A small audio captioner, trained from scratch: log mel input, trained on synthesized solo parts of chorales (CocoChorales).
Rows from block 8 of the audio encoder, named by matrix and row number. Rows with one number belong to one channel. Each number is 128 + 24 x the weight over the matrix's rms, rounded and kept within 0 to 255. All counts start at 0. Numbers have three digits each.
# sq0: squeeze pointwise conv (encoder.blocks.8.sq.0.weight, 160x640x1x1), inputs 428-639
# e30: expand 3x3 conv (encoder.blocks.8.e3.0.weight, 320x160x3x3, transposed), outputs 44-65, a 3x3 kernel for each
sq0.60:119064135110097136135158125097092167130140121128160126092075058073105133108109114097115154100152123118146108084131094090100075176120123136169155140188119042107125124095181117067121155091126123152110144142154102147053115092138155134139131117108078187178116121157115127092091137119166164092109162108107107105121113110097155173123105137125153108111128146113171142187134090140132121100126139136137178123097138122155177120099084128132136091102174124162123105114127112120111183101191154154104093125142109129138064115101170116101149120139112126134130096140148105170129121067121141159129153114119114130105145165090105142122139094141106132156136
e30.60:144124139123128094114127110136140147137143143086142145200098104110123134119146140141163141140116103139126107167146114147119149164104138142132113139111130131140115152136135129150103103130105127126128132117132151171108096123128126122130121119144129133152151088126123122151116119101131138133109114107156131126135177120132129122111082158123140102112118121097145134108131134138153112160132125130149092107083135122138129099115110124136121089131135106142141123157130133105101128108150137105154135126110098129142138123106118119130132147110139118152101128137111077147127085174125110091140106154116127118
sq0.61:093138109148124167149140125133183185133145115092184104142122089116128171146122142144112091126103084142145130136154146152155143128124098136130118144129125109102107098120122107105116151083151135116217151095112185147103129091126118100131114079146152179182124159121140123116142151121103147123124073065154166113125128149128119139123173129125139136132103090127092109101112153076148115079132128110084132114146139108122147133146162147101142159135129123108133167149125101125132057161123089137100085159146124108116204149109139135139102137124111142141134140121165112152067113160137144123165108156144164143115157146135113186064131089154175137102185
e30.61:126143113126114176092141153143131133061137130145094117086163099138073129137133120123149149110138118159158123125151109135153160097087142116132155102090105121132116149124120170092102133117107117094108099103122082120168107162110122076151138121135134120129103121167186155123146127101105128130103107120168133120121102146132142110125083096115151131123121092090102155146111101092147144141122117077120119161158145093108144078178117108144139107124113146108166135130100085128132148145121095150088129083107132144187113145131164107124115174123139133120116101099157110119097133133139129126147128126109126148
sq0.62:176114178109089180153113141108150186095095110183134132164144106120104105067127136123117152127112120127111106104080102143147059156170104101083139150141127104106132121139106134113085164144137134171134150127127107158072097134146122049143173119137120152137113129146184162130080143112134134129130101144128142152135153114160117147123091152182129124160110136094142140162143114164060082154157147164113126065127112156111123088146130069166124161091062124140143121115058186155131187099130129156069099136128105134139140129090116152137155068098160114121120115124152132144091126151191117079064119079149138120112092143081124115138195089157093090146113
e30.62:135160130146139088150131126126130140133147154105117149158114119109151126153170136143161130096118134091152158142112079116142153119148135116144132094110138127183128155141139099147153099140102106137135083177114143237115127131157109122154115127163126112131165151134115133117129118139145116145120113151100124151100158147143121153116111139107124131116105111134103126137100163127134143127128159102130151118121168149160134085151164098142124113146149113156128108158114117126150140176108115149118101151150114128154099126098101113153103143134127150123102124127069107120112113140133123136143134135130123116
sq0.63:101119092156146137137113134106142111141136120104103119092123092103143125199092141123106113113143113076119158169105117125143173111132141143146103121147126102170138142103088114142110143117150117130125114136124143107114123097076129141151105118139113127094082174119120126111116127110108112133102127097106149126103111074159096118118090105125123136095110156112152146181132083150143129122144141134123113114097106112100108076104119139093107125164166116107127132117106141166100096141133140133150123132059126099130135131111170112066117125120151127162081141116136129139136101169089157147141084167094140109152141075132128137151090061101159145120107
e30.63:152062106144121077132131163114075130153134116093157104155161118119124118099149118115128159165105149099120116084078093119109146121143111149140101159165136104108096143180146066135113134117064116109132121112144126122137130152143107113143105147099124126127129114164118112114104151132134090126129120159126113119090066115137079085132115131088151092125130119092149147162110107171109152151129146093105188115143117128114093082089154124110130160135100112121161168165146100130139128141120078167137116108119143117158134099137099133095114148087107160148094125162165091093097107174130152121111187096117084150
sq0.64:117165146132130107155085120127099171125120140116146134130136152132088136126143151126138156155145108144137138134167114151078109134133136127132174095111122122046134149145120111151129124103141181081098100103116089133102093132104090154098140097150141078112113102143127120120143107156089109131164171165114086127102115135118145160147149125136080124122117124104173106121159150144147078153122092093113160104162108142150129131101171143060079147080113152122076141114129114140133167144098117116095120098176137091112089135116091132095130132139114131143115096139118144148073050101134113120156121105155119081125111124154126181104127103147127126121108
e30.64:141122142121151145124138099113157131113128103114127113121111140175140135154087118092157121116158145114123115133147130113120154132120150136127146120149111130116139141147093079153139148147157144161110153123122149145144137116173104147109119124121126114121153099134129149135122126136113134149138119116184152173087138091123120120113119150121105148101156113113156107130145123122113092101148157177119103131148120133143102138133125133136127122139109106131146104137114139117091123104117138095151136151145123175113102109117113150112147168137095101145135127130124115137139113158118101162076105104124097091
sq0.65:130144052160107141110114123124118109140108148136128125078123140153135142110146114099112123104141120137125130137142121159148111121125092159125162113129133137097112095104140126139049145174100144133126132137104138133119093089134112076120153222159095132169143156115122090100108129118102145142175106146139169151110126118163122138117129139114129169110157173149100124167095123155127188111200090141134073151100131122122098104119134098106122113137111137113139057151107117125135139152151065132211123139150132148121129130149145124134094112144133144170137104113092116138063115069105083107109073150109157141117167166133119118116129178161140171181138
e30.65:103134115148138128136101114120161155133126120117112121130115127132116095141124131126146125145145138091159141130145141125096131112123098117120153110108135119114147126146116126127134108122134145148134143119152133115127109108124102121123103165126138108134122060126082131133143101122122119112109137116185150136112130130147133134146113129114135127121138143110102094131085101103101119155164113087139132165161144128117146139110143107117133120139110109121114124151113140136105160147142158136131148093140096207114090127105172109129132124131165131107152129121127123119140131128146149116129138145139128132
sq0.66:105124115131207115106130143139089150185152173140113129119114144115125066032132121091155152144116117115097126117152098089121147133116115157148109115114095148181128133166105174177079133073119116119109163166143140103101086126125143129132063101140121100135169148159177151114120149094142090142127106090105147139125124169098110129117107103117168124092153096126089093154110096140143151168116131140151169145133144098082169152129112109171162112153170111142116095138110181100155134099096146162128144137135108148133086181090145152169129129123148100085138154096132133108155096080159133158098188053105114103154112128112152103115154163106110125134094
e30.66:153141142118119092134129140114156096136122130115104135137115117108126174106118097128095129102150136128139168114099116133105113159138114105133103145102114141133123107150144091126158099103114109117148191118121153110094116125131102111144155131172120100171148117121132121110130129156137136154141123161144126145116134122131130110100135110129150154129117097128112132140117150137127137106093142122142114119123118118120115135118086114120161094133149134154124115112130119170095120169107129121125146167117121148088126135109122116110119120115152161107155129121132115129147128115133161139165124146145154142
sq0.67:113137179119106167125148109120142115115144132120132128136132127139146129124128113129127119146114099139103167146137118071119116156149123143138085129111106144109157158107109094132120119137136135089134134104104133092124158135123095169117141091186119130129060134114087144121146108113120132116116087122186156103131154104145106121133170113174127125126068162143158103120118166130126108085115121141112126131142096116107110118119144124149088136138124105137096126128144132131087141115130139115122119102127135086129138146133124127109131094128159148138112123104116170153111118083116117141131153162107143147090138126123151156133132116164107182145127
e30.67:112130115179117140135122146125113113139104120110098115145128110139156129129136143121124129104113179140125122139158131148132130123153144117156111131093124113107100135148157138076130127109113110149151081149135091130136115124153116085154171130144142102128114117112158112122119117123105103131142132151154149137069122097126137130110145141118173153125135122125126122088115114133138133137166143126102089175100130135144128082158154141134132113109122149142123081114104116143162095117094111134093147087145128156163114123123161128144124184158143130109147098113118118114132108121121104123156135146114118131
sq0.68:101155161122180123144203113127133114136125179126114100136091141121169142109108147143172087165124147080153110093119113153097111160158099143099116113120142168148118174096117129115115121115113146154097116135133119118115132158150150106158134128137151156108128123140084105122132144103131134149129089139140110087144140136102136147140144164124139113110104173060070126186113118147175168149138114134105113095128123124161124163089146132125104077121141112115108142086113150123117169101096131122126157096093115131133145097157115122144138177112162123087114062142118122103150079171119172128119101182131140147111113116161092163153099134134116131134111
e30.68:109140151157146154133083146107128145166127161134164083155140148130073119148118146135100153096162136119131130130114138152122110131111161135127146161127116098096114152122118115115146075120156131140126085096141158097125121105119137135115107117191118095158216101151121106144080086151146097097151110104118139133188146135150140132096135095077130130113118125121130128175129138093098135083104113113123093100116145087153144163100131130132133121074102091142091136148110117116144152150092129104115122058125141146101149151126153114181113115106131095141125162117125124126117137101161123129109150154151097104
sq0.69:133107118155061140115150131119116150109103140107120118144097121145133131138074115130102107105091100111127138128144164153158102103125107118140133132118156134117137186152112134124106135126104116150121120162159096127129172109106100219100129115118160155121109101122150122098116094128139144140143157118157101062130135087092119114094095083080195168122098134142147088123115107126113133149140124140066155119159110108057117124122136118157073111110106130098174089095145144139122142168130132133113167175099100109152132185120118109126135127142137090130122076146088090122125076122110105152153139121164155153120161113117119132162127127145101122103117
e30.69:097102104142142091148119139158125135170126093069110122107126076107118119170151071122119147147144132157114107123140061110100145117145094151161116125088092171123131139077166165189087105075093131113162088108137120101157075127110103117140109109130144118123152061152158110063157128125154146130096146144115103097159133112143114139120130126146145113132149108164092160120151140164173115154143105087099159141104122091117118165108084104140129105132122108149097164056120141107162178094077101112112149112126150131156144113174120179111150130180151164112119153095104126103134090128127138129093102087094135171
sq0.70:140135144148117137134124101123142155138116133101140131163062145145090134117105141083150147142086129116196128138141155128125151140133128123182116169130147107123112133132129127142139135117114129144141124145132122158150118131125172200103124054094132121181114117149125146107121153120113129151078147087095145130153163151124107134119122127121131154141081111097132146085139104137134156150115117167097178135138131140168121139133098171140120173088094114144166130139194097154146124143153131169085145171124153127112142124172138141128147130139133138106171111123112102125123149106143123125145143096107106138127111161139163121144146144162092132134154
e30.70:142152147162160146150115110137126133167158133137076120126125150119146137120128142140134153109132153127163137098098137147150152164111130137119113090134081157106147128116096131084142096107124133142166140140147159157110157123127130140116126089145116123175179140121129138125137115155130097146127087135154122141104130143135139128140157133123150134125103120124106113126127116112150149151135119142128088162121126139122137162123128114115114149102119107114147107106139119120130106158098125145087135106101087122122114120125101086141148141144118138097153105118096151130157129125125129120116074135145123105
sq0.71:077118069073141166121129149125091126133141117132123122102103104103088095142107137140116151163180111138122121109137098184172137071128106145117129125092127141134084153166139138162081124109134107092109146130126106079171090077151109176162127103180143090165092125136168118144144155126083135166111170153089158140109083166171123138155127098086098127097114133076145151104148161129156158126096133126140142092122106144166078124151123144098161165109141135141085120162170130146141098147126136165140135088118079113153175157119104145122100108127142107121108139165130135119107104120072078091127144137135149135158117104090098154086127092140112146117129
e30.71:141139139150142139092091132146129111174141120138129096107161101126122145146109098090160143115111131110142151082065152156132155110141140131149111120122134093098130132159132119086143099155163142135171106082139112083137184160155127127141126112173146146094157163148168127154129156142140142134123108148132132123096117110158128133146186133087168135116119083139170142090149155121102166125111124089103152162127106146129129146127158102134128140120130118120111152116110111113097123148112146130164110154113089127139129129137140093146144177078114102111161097127119136163182142133146120120139112116176076119
sq0.72:118120096157121121151163160124141153091124123138140137114120143154079098163107138125164099123144119185167101094129132120124102108128144116163137104090142177119131171137130093162097144138127146115118140174133131160117171094116118090157175112128126183111105091124136127139134093122115105099111121123121088156130110135113129122142163123121144123162130191161154175091066115115122144126117146122108143091163137144129112089136154072080164079200113175131125158120180120140117149099156142182152061111149102140117119146149123185079106117103118135121112123148131142161144121131154220131156116074115136144126120137102142097161113109112091090127137
e30.72:120149128131118139082062140118111101137178138116103108123146159142113091104117107134106162087104123135122170123148146106120145089084134147126101064073162135120169138075121153084109124199103123166136116125158148165132078147081205101094121102136090083151167104081122124119154132133078082145161109130141122141073089163147157104109140128129106099117146105104105137142076114152129132156137121147127112099094129119164133092102129121121182152144131139135148176114153142189085116156165121103122120097131132097153159132152115157160113135094112069124137118134120146135135121157084150111144071153137132095
sq0.73:094166127138167130148136139121116128102127112098137115125124134118145138145143180103078137144094126147140098142116108110123112108157152145145117136135080143140159130082094136148090126067128105103103132092114157143153175090119148155119118144131125086169134159106177120076128125124061099134114188168140131116136075087147122121183110116100108144140113147100119091131109182128083110151173155110130150157098168155134136122143113130133082158143112136152095082146098108094129100120107108096119114145117102109132147134096129151132095100148119148120115087124138102105122118145133152112129166135129127137168109149098128102135113148145165185157107
e30.73:152206182178127112149077115147131159125144133160107131130114122130159165139126090146105153153105128099148141129158158143108147101138110148165106147100112103117148131143156127107130122126117115112179085158125080069108145162150140155108163127133172089127070130125181131108190141129143119102103169137111100108160146098147170131124145142103105162172113088099182105138111099186133152150090094119131120157139114098107140131146136133156177086132107156122085124123105145099118146159132089134085114102159117117089129141135118168129142137121105145117142083129138093126121135131139128086143140129139098126
sq0.74:118120088113150130102162116144123110112151062147149124108150108107112101133147145138112154147107124132137087119106157146110139094118103102149133134127097092114163114109117170141124148138124110158086139167126172141151123190130149148096146150077116123089166148157154133127117100116131152079123152148166145114125105122117100146124098132130141150130068118119084119118134163142143104117098173156110135124081117124110122178113131135094143084127125141144100111099097111115076130127125069114111157099161123161107120096102134133117159156146122109136138159121108104118138125090104157139098128161159140190116105108136159167135123107147135151154100
e30.74:131145101121130102124089116084121151124112124147141107145115163174105089117149144122146124102170110119145151145149167169170149110131119136130147104117167107106109127150109123159158134141129097117140140102136132121113085131176131150150115114112110136113115122137136147087118147155127158117089133145132162112113143080130106104128176112115143147112129129131154147117148146095143127122141156100139143153128138121141105134112156139138124134140118122105121124151128168098133123130137146112147139127120161123152120130148155104129143105128109128152082076121122140100139139130113147122122105118162122131
sq0.75:172144123163100151139138109132153178127130115130155130118141144158129141132125142143134100156111159101149097179175111124157124122093111131118137119130133123071133131137104156118107093136125129104106147140123096154118123176135142103128152152152169114153135133086142099138113125135089097118126121104144118108137120120146117136101182122121191128128119179100154154113125125096143108096112124121110120063159112131158090214155127120123099151161133125135138087135135098104130106174129132125123101206140140126145128073114130125132166141139144129136135137132098120150152131110118066086133147129112148080103137125126114155119128127136125151135147
e30.75:114126151107122122117119189159112104130120114138166092128113124166103080144152118160128111100126117139061106091144111155161154116124127118141156109182126089119100109127128162114135118091130092060108109144139127110147098134148130144096148109121146134124092114143146143135161130130161139122095108132149163136133121085114108168120092102122115124091117096133123094117136112138130143113129148143159156102161158113169142146138132139134144126140102142151134131125116139104089130142112078152132127100111137141139102121145134137114119159136146142126151099113128131142123138101123114151091107109132097105