A small audio captioner, trained from scratch.
Model: 11.3M parameters, log mel input, encoder arch squeezenet, encoder activation hardswish, encoder depths [2, 2, 7, 2], encoder widths [160, 320, 640, 1280], decoder width 128, decoder activation swiglu.
Training: muon at rate 0.011, batches of 128.
Rows from block 10 of the audio encoder, named by matrix and row number. Rows with one number belong to one channel. Each number is 500 + 25 x the weight over its row's rms, rounded and kept within 0 to 999. All counts start at 0. Numbers have three digits each. After the name is the row's rms in percent of the matrix's.
# sq0: squeeze pointwise conv (encoder.blocks.10.sq.0.weight, 160x640x1x1), inputs 214-427
# e10: expand pointwise conv (encoder.blocks.10.e1.0.weight, 320x160x1x1, transposed), outputs 160-319
# e30: expand 3x3 conv (encoder.blocks.10.e3.0.weight, 320x160x3x3, transposed), outputs 23-45, a 3x3 kernel for each
sq0.97 098:476470467483523501526489498494530471494486476508517482478493507466494504504515484474479482503520514511472501554519479459503497485533477509513500507508496454520442516545474485473514482515487499493487456503491504528454495548509503497467491521521480475490488514467535513486513490511474471482497489499486463489513495508521461512448522488476525538528479481507465479554420534485522535493506491530481508451534516477520529464509482459466485513556485511508477481494499451460515503498506477504506506511524516578520465576504520504468493499499503487511487524467485489483499474467513515535499524489529461492514524479495523472452473471523467475525553502499
sq0.98 098:459489479478461500481482506489459510494486487476472463481456480478486509542468482492516492505477471478487487520498490508483551489465512497509435478531470547503495499514478520507486491482477470480460504481539464480495508479496454503522500493474513467493463558482475522490484491497506486513445511503521471481522541431464480507467435502478482502506497496474486457497475487509491483441468493504482494468465557492499465511517489498479513511518420491458456534496492516505446493511493475506498502492514493446481516511508513519496492450474477454484520510504483557482464484515502485500492448494489530508545509488458501518491512514527481531510531467491
sq0.99 096:491511493501474519491490502486470539468460514497465512509477512478508524472476514525506508521481501484475492477490490479458474531498506522506492478489492421530534503522513507528473461530492449515494490487459508473508466569482508480511531506491494529483481470492457467492511478468535498496529513461488473477490474481507511473505485496480454502478525501482477524475532473512496460538434481487448452488513534495482496485482467511483500446512546468532502533493548431488500506495485481475451537493490492479486491529516527490480463497461495509488469499472510475472477526505486465512501524534503490495467469504481515508493525532485462470541479482496
sq0.100 105:487529513483512523495514471519503514483491515467505500450512471494445523485502512492496502495482482509551481490503511434537517521478514495520488515484479450506508504528494488505519509497535511505481468501457473539475527501502496488490502513480470539549477500506511531510477463512515455519500494551496482492501514480491459524511545503482519524450534481494527492436510491501452475445522503538476523467568499492519577502484500493527482443492459532477498533497523461479467511492475503474501518494467496461466526591515505456473471487486472489472541497475543485513526474591503521527500514483488481517501510479499511483504537496465540489512513485472
sq0.101 095:500478489481509507469491492501496453500484515470495525504528536509496510489495490504487487497491506498514487469459499513525480501503462499516445501520500498508531514496519496487499507518487482496513532494514495511498505482484491476487493501494519511485476511507533521509468494502471493489498511517518493495506494517461495496533524444547490490471532529517485533481450510487535480480529513460471530499486544454496530503501485500513515461520473541473499514480531516496541515508454554496536442520513524477491537481528510527490477450484556465482491470500477556503540557496553443468473565483566444525522451483449481500539492560553504475511530460486
sq0.102 105:493502477487482509502479496499482490504474504503470498471499513490506471505505519511503500505525450461499518483505505478496464504504519512516512484516499459526510507509463468506507512482493484502509482494499476487461468543500510495474508469505501491494548507472441514468508521495511480516504501463491474453520483487505525493494513490481507478513460509473485512485477490480477512471479522453516502494516549447520470482498503551552460478547469532504485483543490480484501476524474494504538483482488510474457505487480500477456476514534516503461484540489457530456487532501519501489494463497473498488513481476454457473471494491498515493527558500451
sq0.103 102:492514520488498492482503480506512483493511490480497533501458523470487472483515497471494484484510504515532502475526476496509473502505483494494501531466472463488459489466517470472491493507496507538516457537474522507500497441477538519470492487542488486494527444478521488484489525523460483504513502485491492529510489503531503472519527454502463498505453515520504401464510525513510442517534531451499506500505502507515485479532499454458499516521486507486530523501477490497495472496488488438490489487475458562509495593506461497501478509486422512496552520509511511474492518533488529505521521476469487533465502500477476512500504475534533472508471503475
sq0.104 105:465484483513498472448499480502493519495476507474471531482536538499509479476511493497498506517516496499474492484532512520511481470518451500485475523480510511503500494482493475492485501510490471527465500500493484484535515499491534494482521508524548465485466547511514480495493518538535471465472504478505508484472485520463472504516550528515546526519519587526503527515484489511493535468553511473474519530506496526498534471508525505510526490458468532543493493484469514458501527480488486524507521529529511597494502520476449529469485497501438524488510521478458504475483515479508507488500524512462499534497533473467462514430507555477474486479519512514
sq0.105 098:496532478519499544500469504497518485473477509527495466519543505533517485507535515501528498519501527519492468491495454525483536517479506542446494486506518506506506534522525526509457470489527525497476522486458454498498472452498496471513499508531511494511489463524492491498511497491531533516476531496508542504523502486451510529502489533498474481499482482491494528520550489494511489464510492501530493504497571499448541572497495496487525531516509501483479495461496451453496458462526530518531520531556476529503465542494453530489471543491489485494508467489555514500499476489463504495465500459520536508470463517476516495510512522486481492522481567484
sq0.106 096:485521519534482473495527518504459493512470524486469479498490501474495493474470491520453525523492502512521518476470526493485496487480500518470474451514519539463489521521489495524502482444498460500516473483498485509522473466485475500511488497479523509548480519540535490528502516496506503505491504540468500474492502497472479443462467498478514489490504540498497463537541494480514536475501486493518512444502453521506513505459491484508496539532491519506471498489438489489490499525461471517482467489510485485500479550482470516495485502517475504441484508500495487487490500547523468498492545464490490472494498516556496515481538510500516495554500484471
sq0.107 104:471509512522493529495498502513514506504506510496490488505500484463506436492486493504499520504492497488505517457501546491502485475515485505545483497452488503514511491484509486528492508499503469493499519518505491477443485505480486465480480499495507490522516480515498484506497509517514515523505514518498484487473489492466521462514510470504504474492517508464512465493470514537494468532496553483501465554467495518484518470492531522504533512523500461492498510487527483554458492555486493496501504520527454560539479560496489525507493490480471496500497535501478577462466567506521484496515497561499451545466476502533501500482499536485492458497519468519
e10.97 092:471550504549576490491516494479502514468479492491481477515482475523457482485481498492541551522487533485498479489494540485548500528518523493491502490492518438520474530479489524503550507482521510515481506475528480514525535490497524509517490543495503490506463490481520479523536526473466508501496488482532544570524483486506484515497539557477503538525467478496487499520449455531526503518466526494481501507524457471493459499492499510471498504524458466511577478536485515487540478532509467
e10.98 092:474503503489502462508476502471493485493476519541484495459499490484461453464479517483481512493495527498476475531504500466518500561487482483480457472495492495498513517468497555474471472485494485481503470482486471513522485515561498485500476486506490510499562518478494475508455442497573512491514501480512500495521523517528487476500513515502506508471452475527504497522505502481541508497553493493490484498464532516487511512525522524534496477526489530457506497505502457514522495502509494
e10.99 094:460508524544454536511510483492435493440528493521498464531464479453489501505483530462531510508497472482506526473491545453492478500468509539533487464473491525489487463463530464501490488472514478498510514474504462516531440474530500496487464515535494499517502511510513488467521502464452478481502512461544525511456542528472519479530534457463517564511460497496521469496492484462516485556490502457518497534504453496483534494475492489454501490541481517498515499475473499488485515525504447
e10.100 098:507497496532504486518473481493485495477521500507517521498501506494501505507510509468499507504472531465582505499433526491498535496496486477476523504512531473489523530490485491505546494518496514493502471502480507475536459483474477519488501486536456522510501509441479484481456483471477496484479471515503482485502481454438471493483494518512478479510471492506442489479477509541481477425487453515466525483481454515466457501525486512513493475533495480462521498470481508528480479517511500
e10.101 103:480483486457500482530461499501461449494507492488498478472479468471493495492521449544460514479497501494510491512532553445512474525523479516492510479441523522484468454466447513507487507486485514448514493473468505533471515467525484486530499494483495471514497479500473501473467487487506462458471464524506454488485499513511478502525553529495469476519539539495498491488512456505520551475517536471492498482514496510475482501501507492469517548481495445447461550484534487448502514520543498
e10.102 107:499513508536536548496498464541485476467486494483489510475521494550551509515489456485536477529516484541500543490491467553481446494467485504479514504461477479496478562502562510517498522547493497482503510493519527506529472466513486511512500522455499524517517467504540501534510528541516474497524509476514472510472538516500521499509525500500476470522530498513476488511469521455519496541506497452508493508494497490506527515512523517465511515478477568481464505511464546496479534537524539
e10.103 104:503475467456499485497507533458481530488447460482517473516493466553533512498517472482499503465531548499532471500461554516507488523497546545489506481561477514462472499524511497512455550479509501499476468487507539465460484506497521515523530442483467468495487502479462516499472490535506503490504507502466473477494502507559512503525513457477501516481475523502520511497468487501482481465484486451450491464493504489506494517487482492490479489465495498524503489504443527558460466496442524
e10.104 116:476490521538497495458462481491522537552492450506529482493486508493495482487492496537570478492546483513479497465495491524502464465498514471492505488496529526479503509509527522470522468482499523492450537504530518500467502482495541501502529517498494496481517495544511523481467557563516489450535512498488496487507549491510505572512530501517465449460518528505479514493515478512468490456462505472520469464497458493496485491571461468481507479490528505551475486469507480461514494443485503
e10.105 112:525487467492449502525476471517488524473467499456535506489475475478494514486476530509493518514512482469478457503452518471548471474519508434485482506466459483486482500517500482502531454492486476458462477483514471442494522428498513495512499490547493498504486542492493481499531516478512483513495515462473490520480505511480448522493498497491446453491506482469502490463533522502484516466516493503479490456473487454507469479491483497448469476496499504459483459479502506469525477499484483
e10.106 095:476480503495481444473538482491504484446461518523520474487494559508499488576481491508506488498495493507504481493508498508507487492479501491518497594473538500535517481513503522476477474516500480477536501504481434499505566481506476516502482449504546454528487467498472529518508540485561484525495490532520505469528485470479480537491493525499554477498474510480499539491501502509481488516496444484502540484534517524496530543562496520473482500485524472501455479508493463511486500474485481
e10.107 111:479502510458496507453476484462517515513531484488489499503491498517475447530535500508497525504498546470529526518494510505483492479501496482476456526537487520493512545490483500472502521552472469499497493483526463508508467467479477467488482472457469547501508485490508516514492488502488474496510515502502480479548482498480480515515507466516507525506470472540513478480498497511506508509512551503429500470489456521428488505556439470470504530549525470474514525507434527500502502509507523
e30.97 099:472626491474504511515498496501507498459502501468494503493554458500504519494497491496468506520511500489468478512503476522526503509504514481478517489518447533475507520457532522520514492530498481550522534505505455511518496466488524501468484492474467495492495578491496518486526496527496539466521514478496540500509468489523515561508511500447517518496476466517468503503476469503508490485495475529490487486512525519511506554491494494547493564463442496503491493483479514520529451479532534495488529529497579528480519480505512512502513520481557547468497556551518494531516510484460519520489505486470532485507531500476443487480476529
e30.98 130:525526504529533474487500490483439522499494529485542470486495476459502520488494481519482496464518491508521483486478512497470494523543499467503469503476486525491472474474448497518496540512475497490462498529523483473524483472494479485473515470539479488475498500505505533505479478462470497488489512517509479493504510499502491506488488552543489498515497533503511537456529501509465486502487481509509495488508507481556506554492478494481507551487521486469526494528520497475550497469488516553513475457480453498527483529500460505548580488499466515467436450496496528502494534525453433530515485532453503491520508485586532518512498516
e30.99 102:492459540477487540528524519519492514527524469489467502495504542510480485482492522471519528524489517486548495464523491499449518528534562529520553476437504473476521464515529524451528515497472500472484500507530521481525474458518486473515471496552477471539475468506513499550469492518488484489577528490538473507482532527505488488486456541575492507503484491474466500505489493476522505490507445486453519560513548504600464474500491529456479515478481527504451493502509565487489492496485496474501520482495459494520528507532469446498500479509471481492504436491520503478481491514501470515520507494491508447487496544461539494488514495
e30.100 109:527579493477467469504471516484499504463509524482512535500474467486506502488467502499477533495514458484485471482500494479523494505521525466553521484533516510463486501517499546484491534490471521489479505532486458477470468501499499552465504512495481508517525525456506507480501495512487516495539491476447474483447513522537459454496498497562513499507502518490503537592496502480507502487478488541545511532513481561490503466511516533521528507473487519499482499483498507479502479467472471512506537534497498500505519500459501516507462496495481559506501502481524464562510544507474488499480515522509507501522495497476469511522521517
e30.101 072:538475530508513531507463510538547545475505471459516464467500502497503525487489497535507490512473512471538481537468507528538516498506550470548544521487503516478482554440504503528505504512507483511463460515496504476532493539516504531499515529515533485501520535482509478447487518507469482516544474443477490522477468474519547486533481520480502486512560498476526483490452504487522498542515504461504477520506479453452488482486529508502484474456503489525499528463480515479474531423473524469448511548514464454521486483478439493510477500467476510494487536492492482496511535493477503506491504481492502468511485484496503534527491506
e30.102 113:500441502538472513502522479524462504551533460511513504489521505476523510503504501468532545534513486490492508480451487483488491560545564488493492454503514475512474550461527505495527507477507497517496489573450516496475509463509533499497451488499509504518483466485497546520499487479459513488515515487525488498494514463510475471503498515523507459482514522518509491516518499526494503480460498507497516526465505502548523448519535523489502551522475537478505535549507486510489486465519499547498481461477531520482489474507450447491542506550468462463516501455503493502466505513469437516548487494485501491528519489512507535531506482
e30.103 098:477597524461502512504501476511488519503520501523496471526501486506471501516470502538503535526493499503482485501521501444462499539475533426547469480515490489495496543500545507473497486499487535500505522529460488510483469491518470534471515500479481505489484514492524492523506511490479469492500496497497477555463506523529548474498466462509528515522484499537486515496468485496531457483540475553510527484513485564497503528474542506518471484514463525510505485529486516474518488525523513527503524533497510453469469504521543496505533480544508529484476491519536527512456452491550491494485519472509515478478514483460509512491504535
e30.104 087:522503480493558514507498515485497551478512525521494500508500497524497520492516533516505523502461497469527515557486480476458462519506509521489551521507500518527488505493476501532456490477502477523453570488501445470537512503469434457528550532516515501504525485488503558525490538484482461478526500477492540508522494523511518494469476510510487508503523524432516433470500520500499511514483525434482494466461453489481485530500489542493506490494510505426488532511465506509518487494492527502476536492515462488534484495529499484522467505508553549491518517480468468477487540500526485486543514456495479499534513495440517533503485477
e30.105 107:498459532500513485479490500548463517533533514494490489533487504538484487482465507518528485469460468520535534493489487542510533470483521517470489509503499513517511500522534503495481491527518486480510532465519468467506434499479523503487574514482524535492479477470499526467505496469527492530577493505480509497487474497550499541522517511552516508518500475495493469512538509539499482480474509493466516584484472493486458477499545497514478484507538465460517517494533513518483492482486456522509501494477465509522454455483473453478525505518516498535526525526514473515522481499485532545513489504512498489482482521443502536488481503
e30.106 102:496478490519516504475476537499514476499502506498498493538500475468501528518473481506505512502482525501469498514455475473456459535572465523477478476456516532549498448487523484484495508485492510479521536476489500494534472482487490490483567553472495499524534470481446506531493475471540481488504495512482535511454496544474524514467512502546494499507532471510512480504455530555482524509444514524563495502488466557497533465510479567546473500537512492487475513510474472495525478459497512485525494497499490501488465552480502540472515530490483472539511469485502482459511525547486521509488505500481506532544499486508503519510509538
e30.107 101:503493517493536468495482510538463507514504509503467504491523458496506554521517466518500469508492494495505516503433482469490475476509490510556509471513486513522480588452489553493480489530486469476527494529504524500475506503476489439512467501488513525515463514481458517508513519501498498537459476478517535505505527472475552522500506503502497479471485465512538480520473509504504502473455493515524464502489478470512485474507510526512487481502503465505482521486476484499490502506492514479509473486472491506482451542464552507474474484492519500519551494514541486503494498463482496512503505463491486503482490501512513496479542523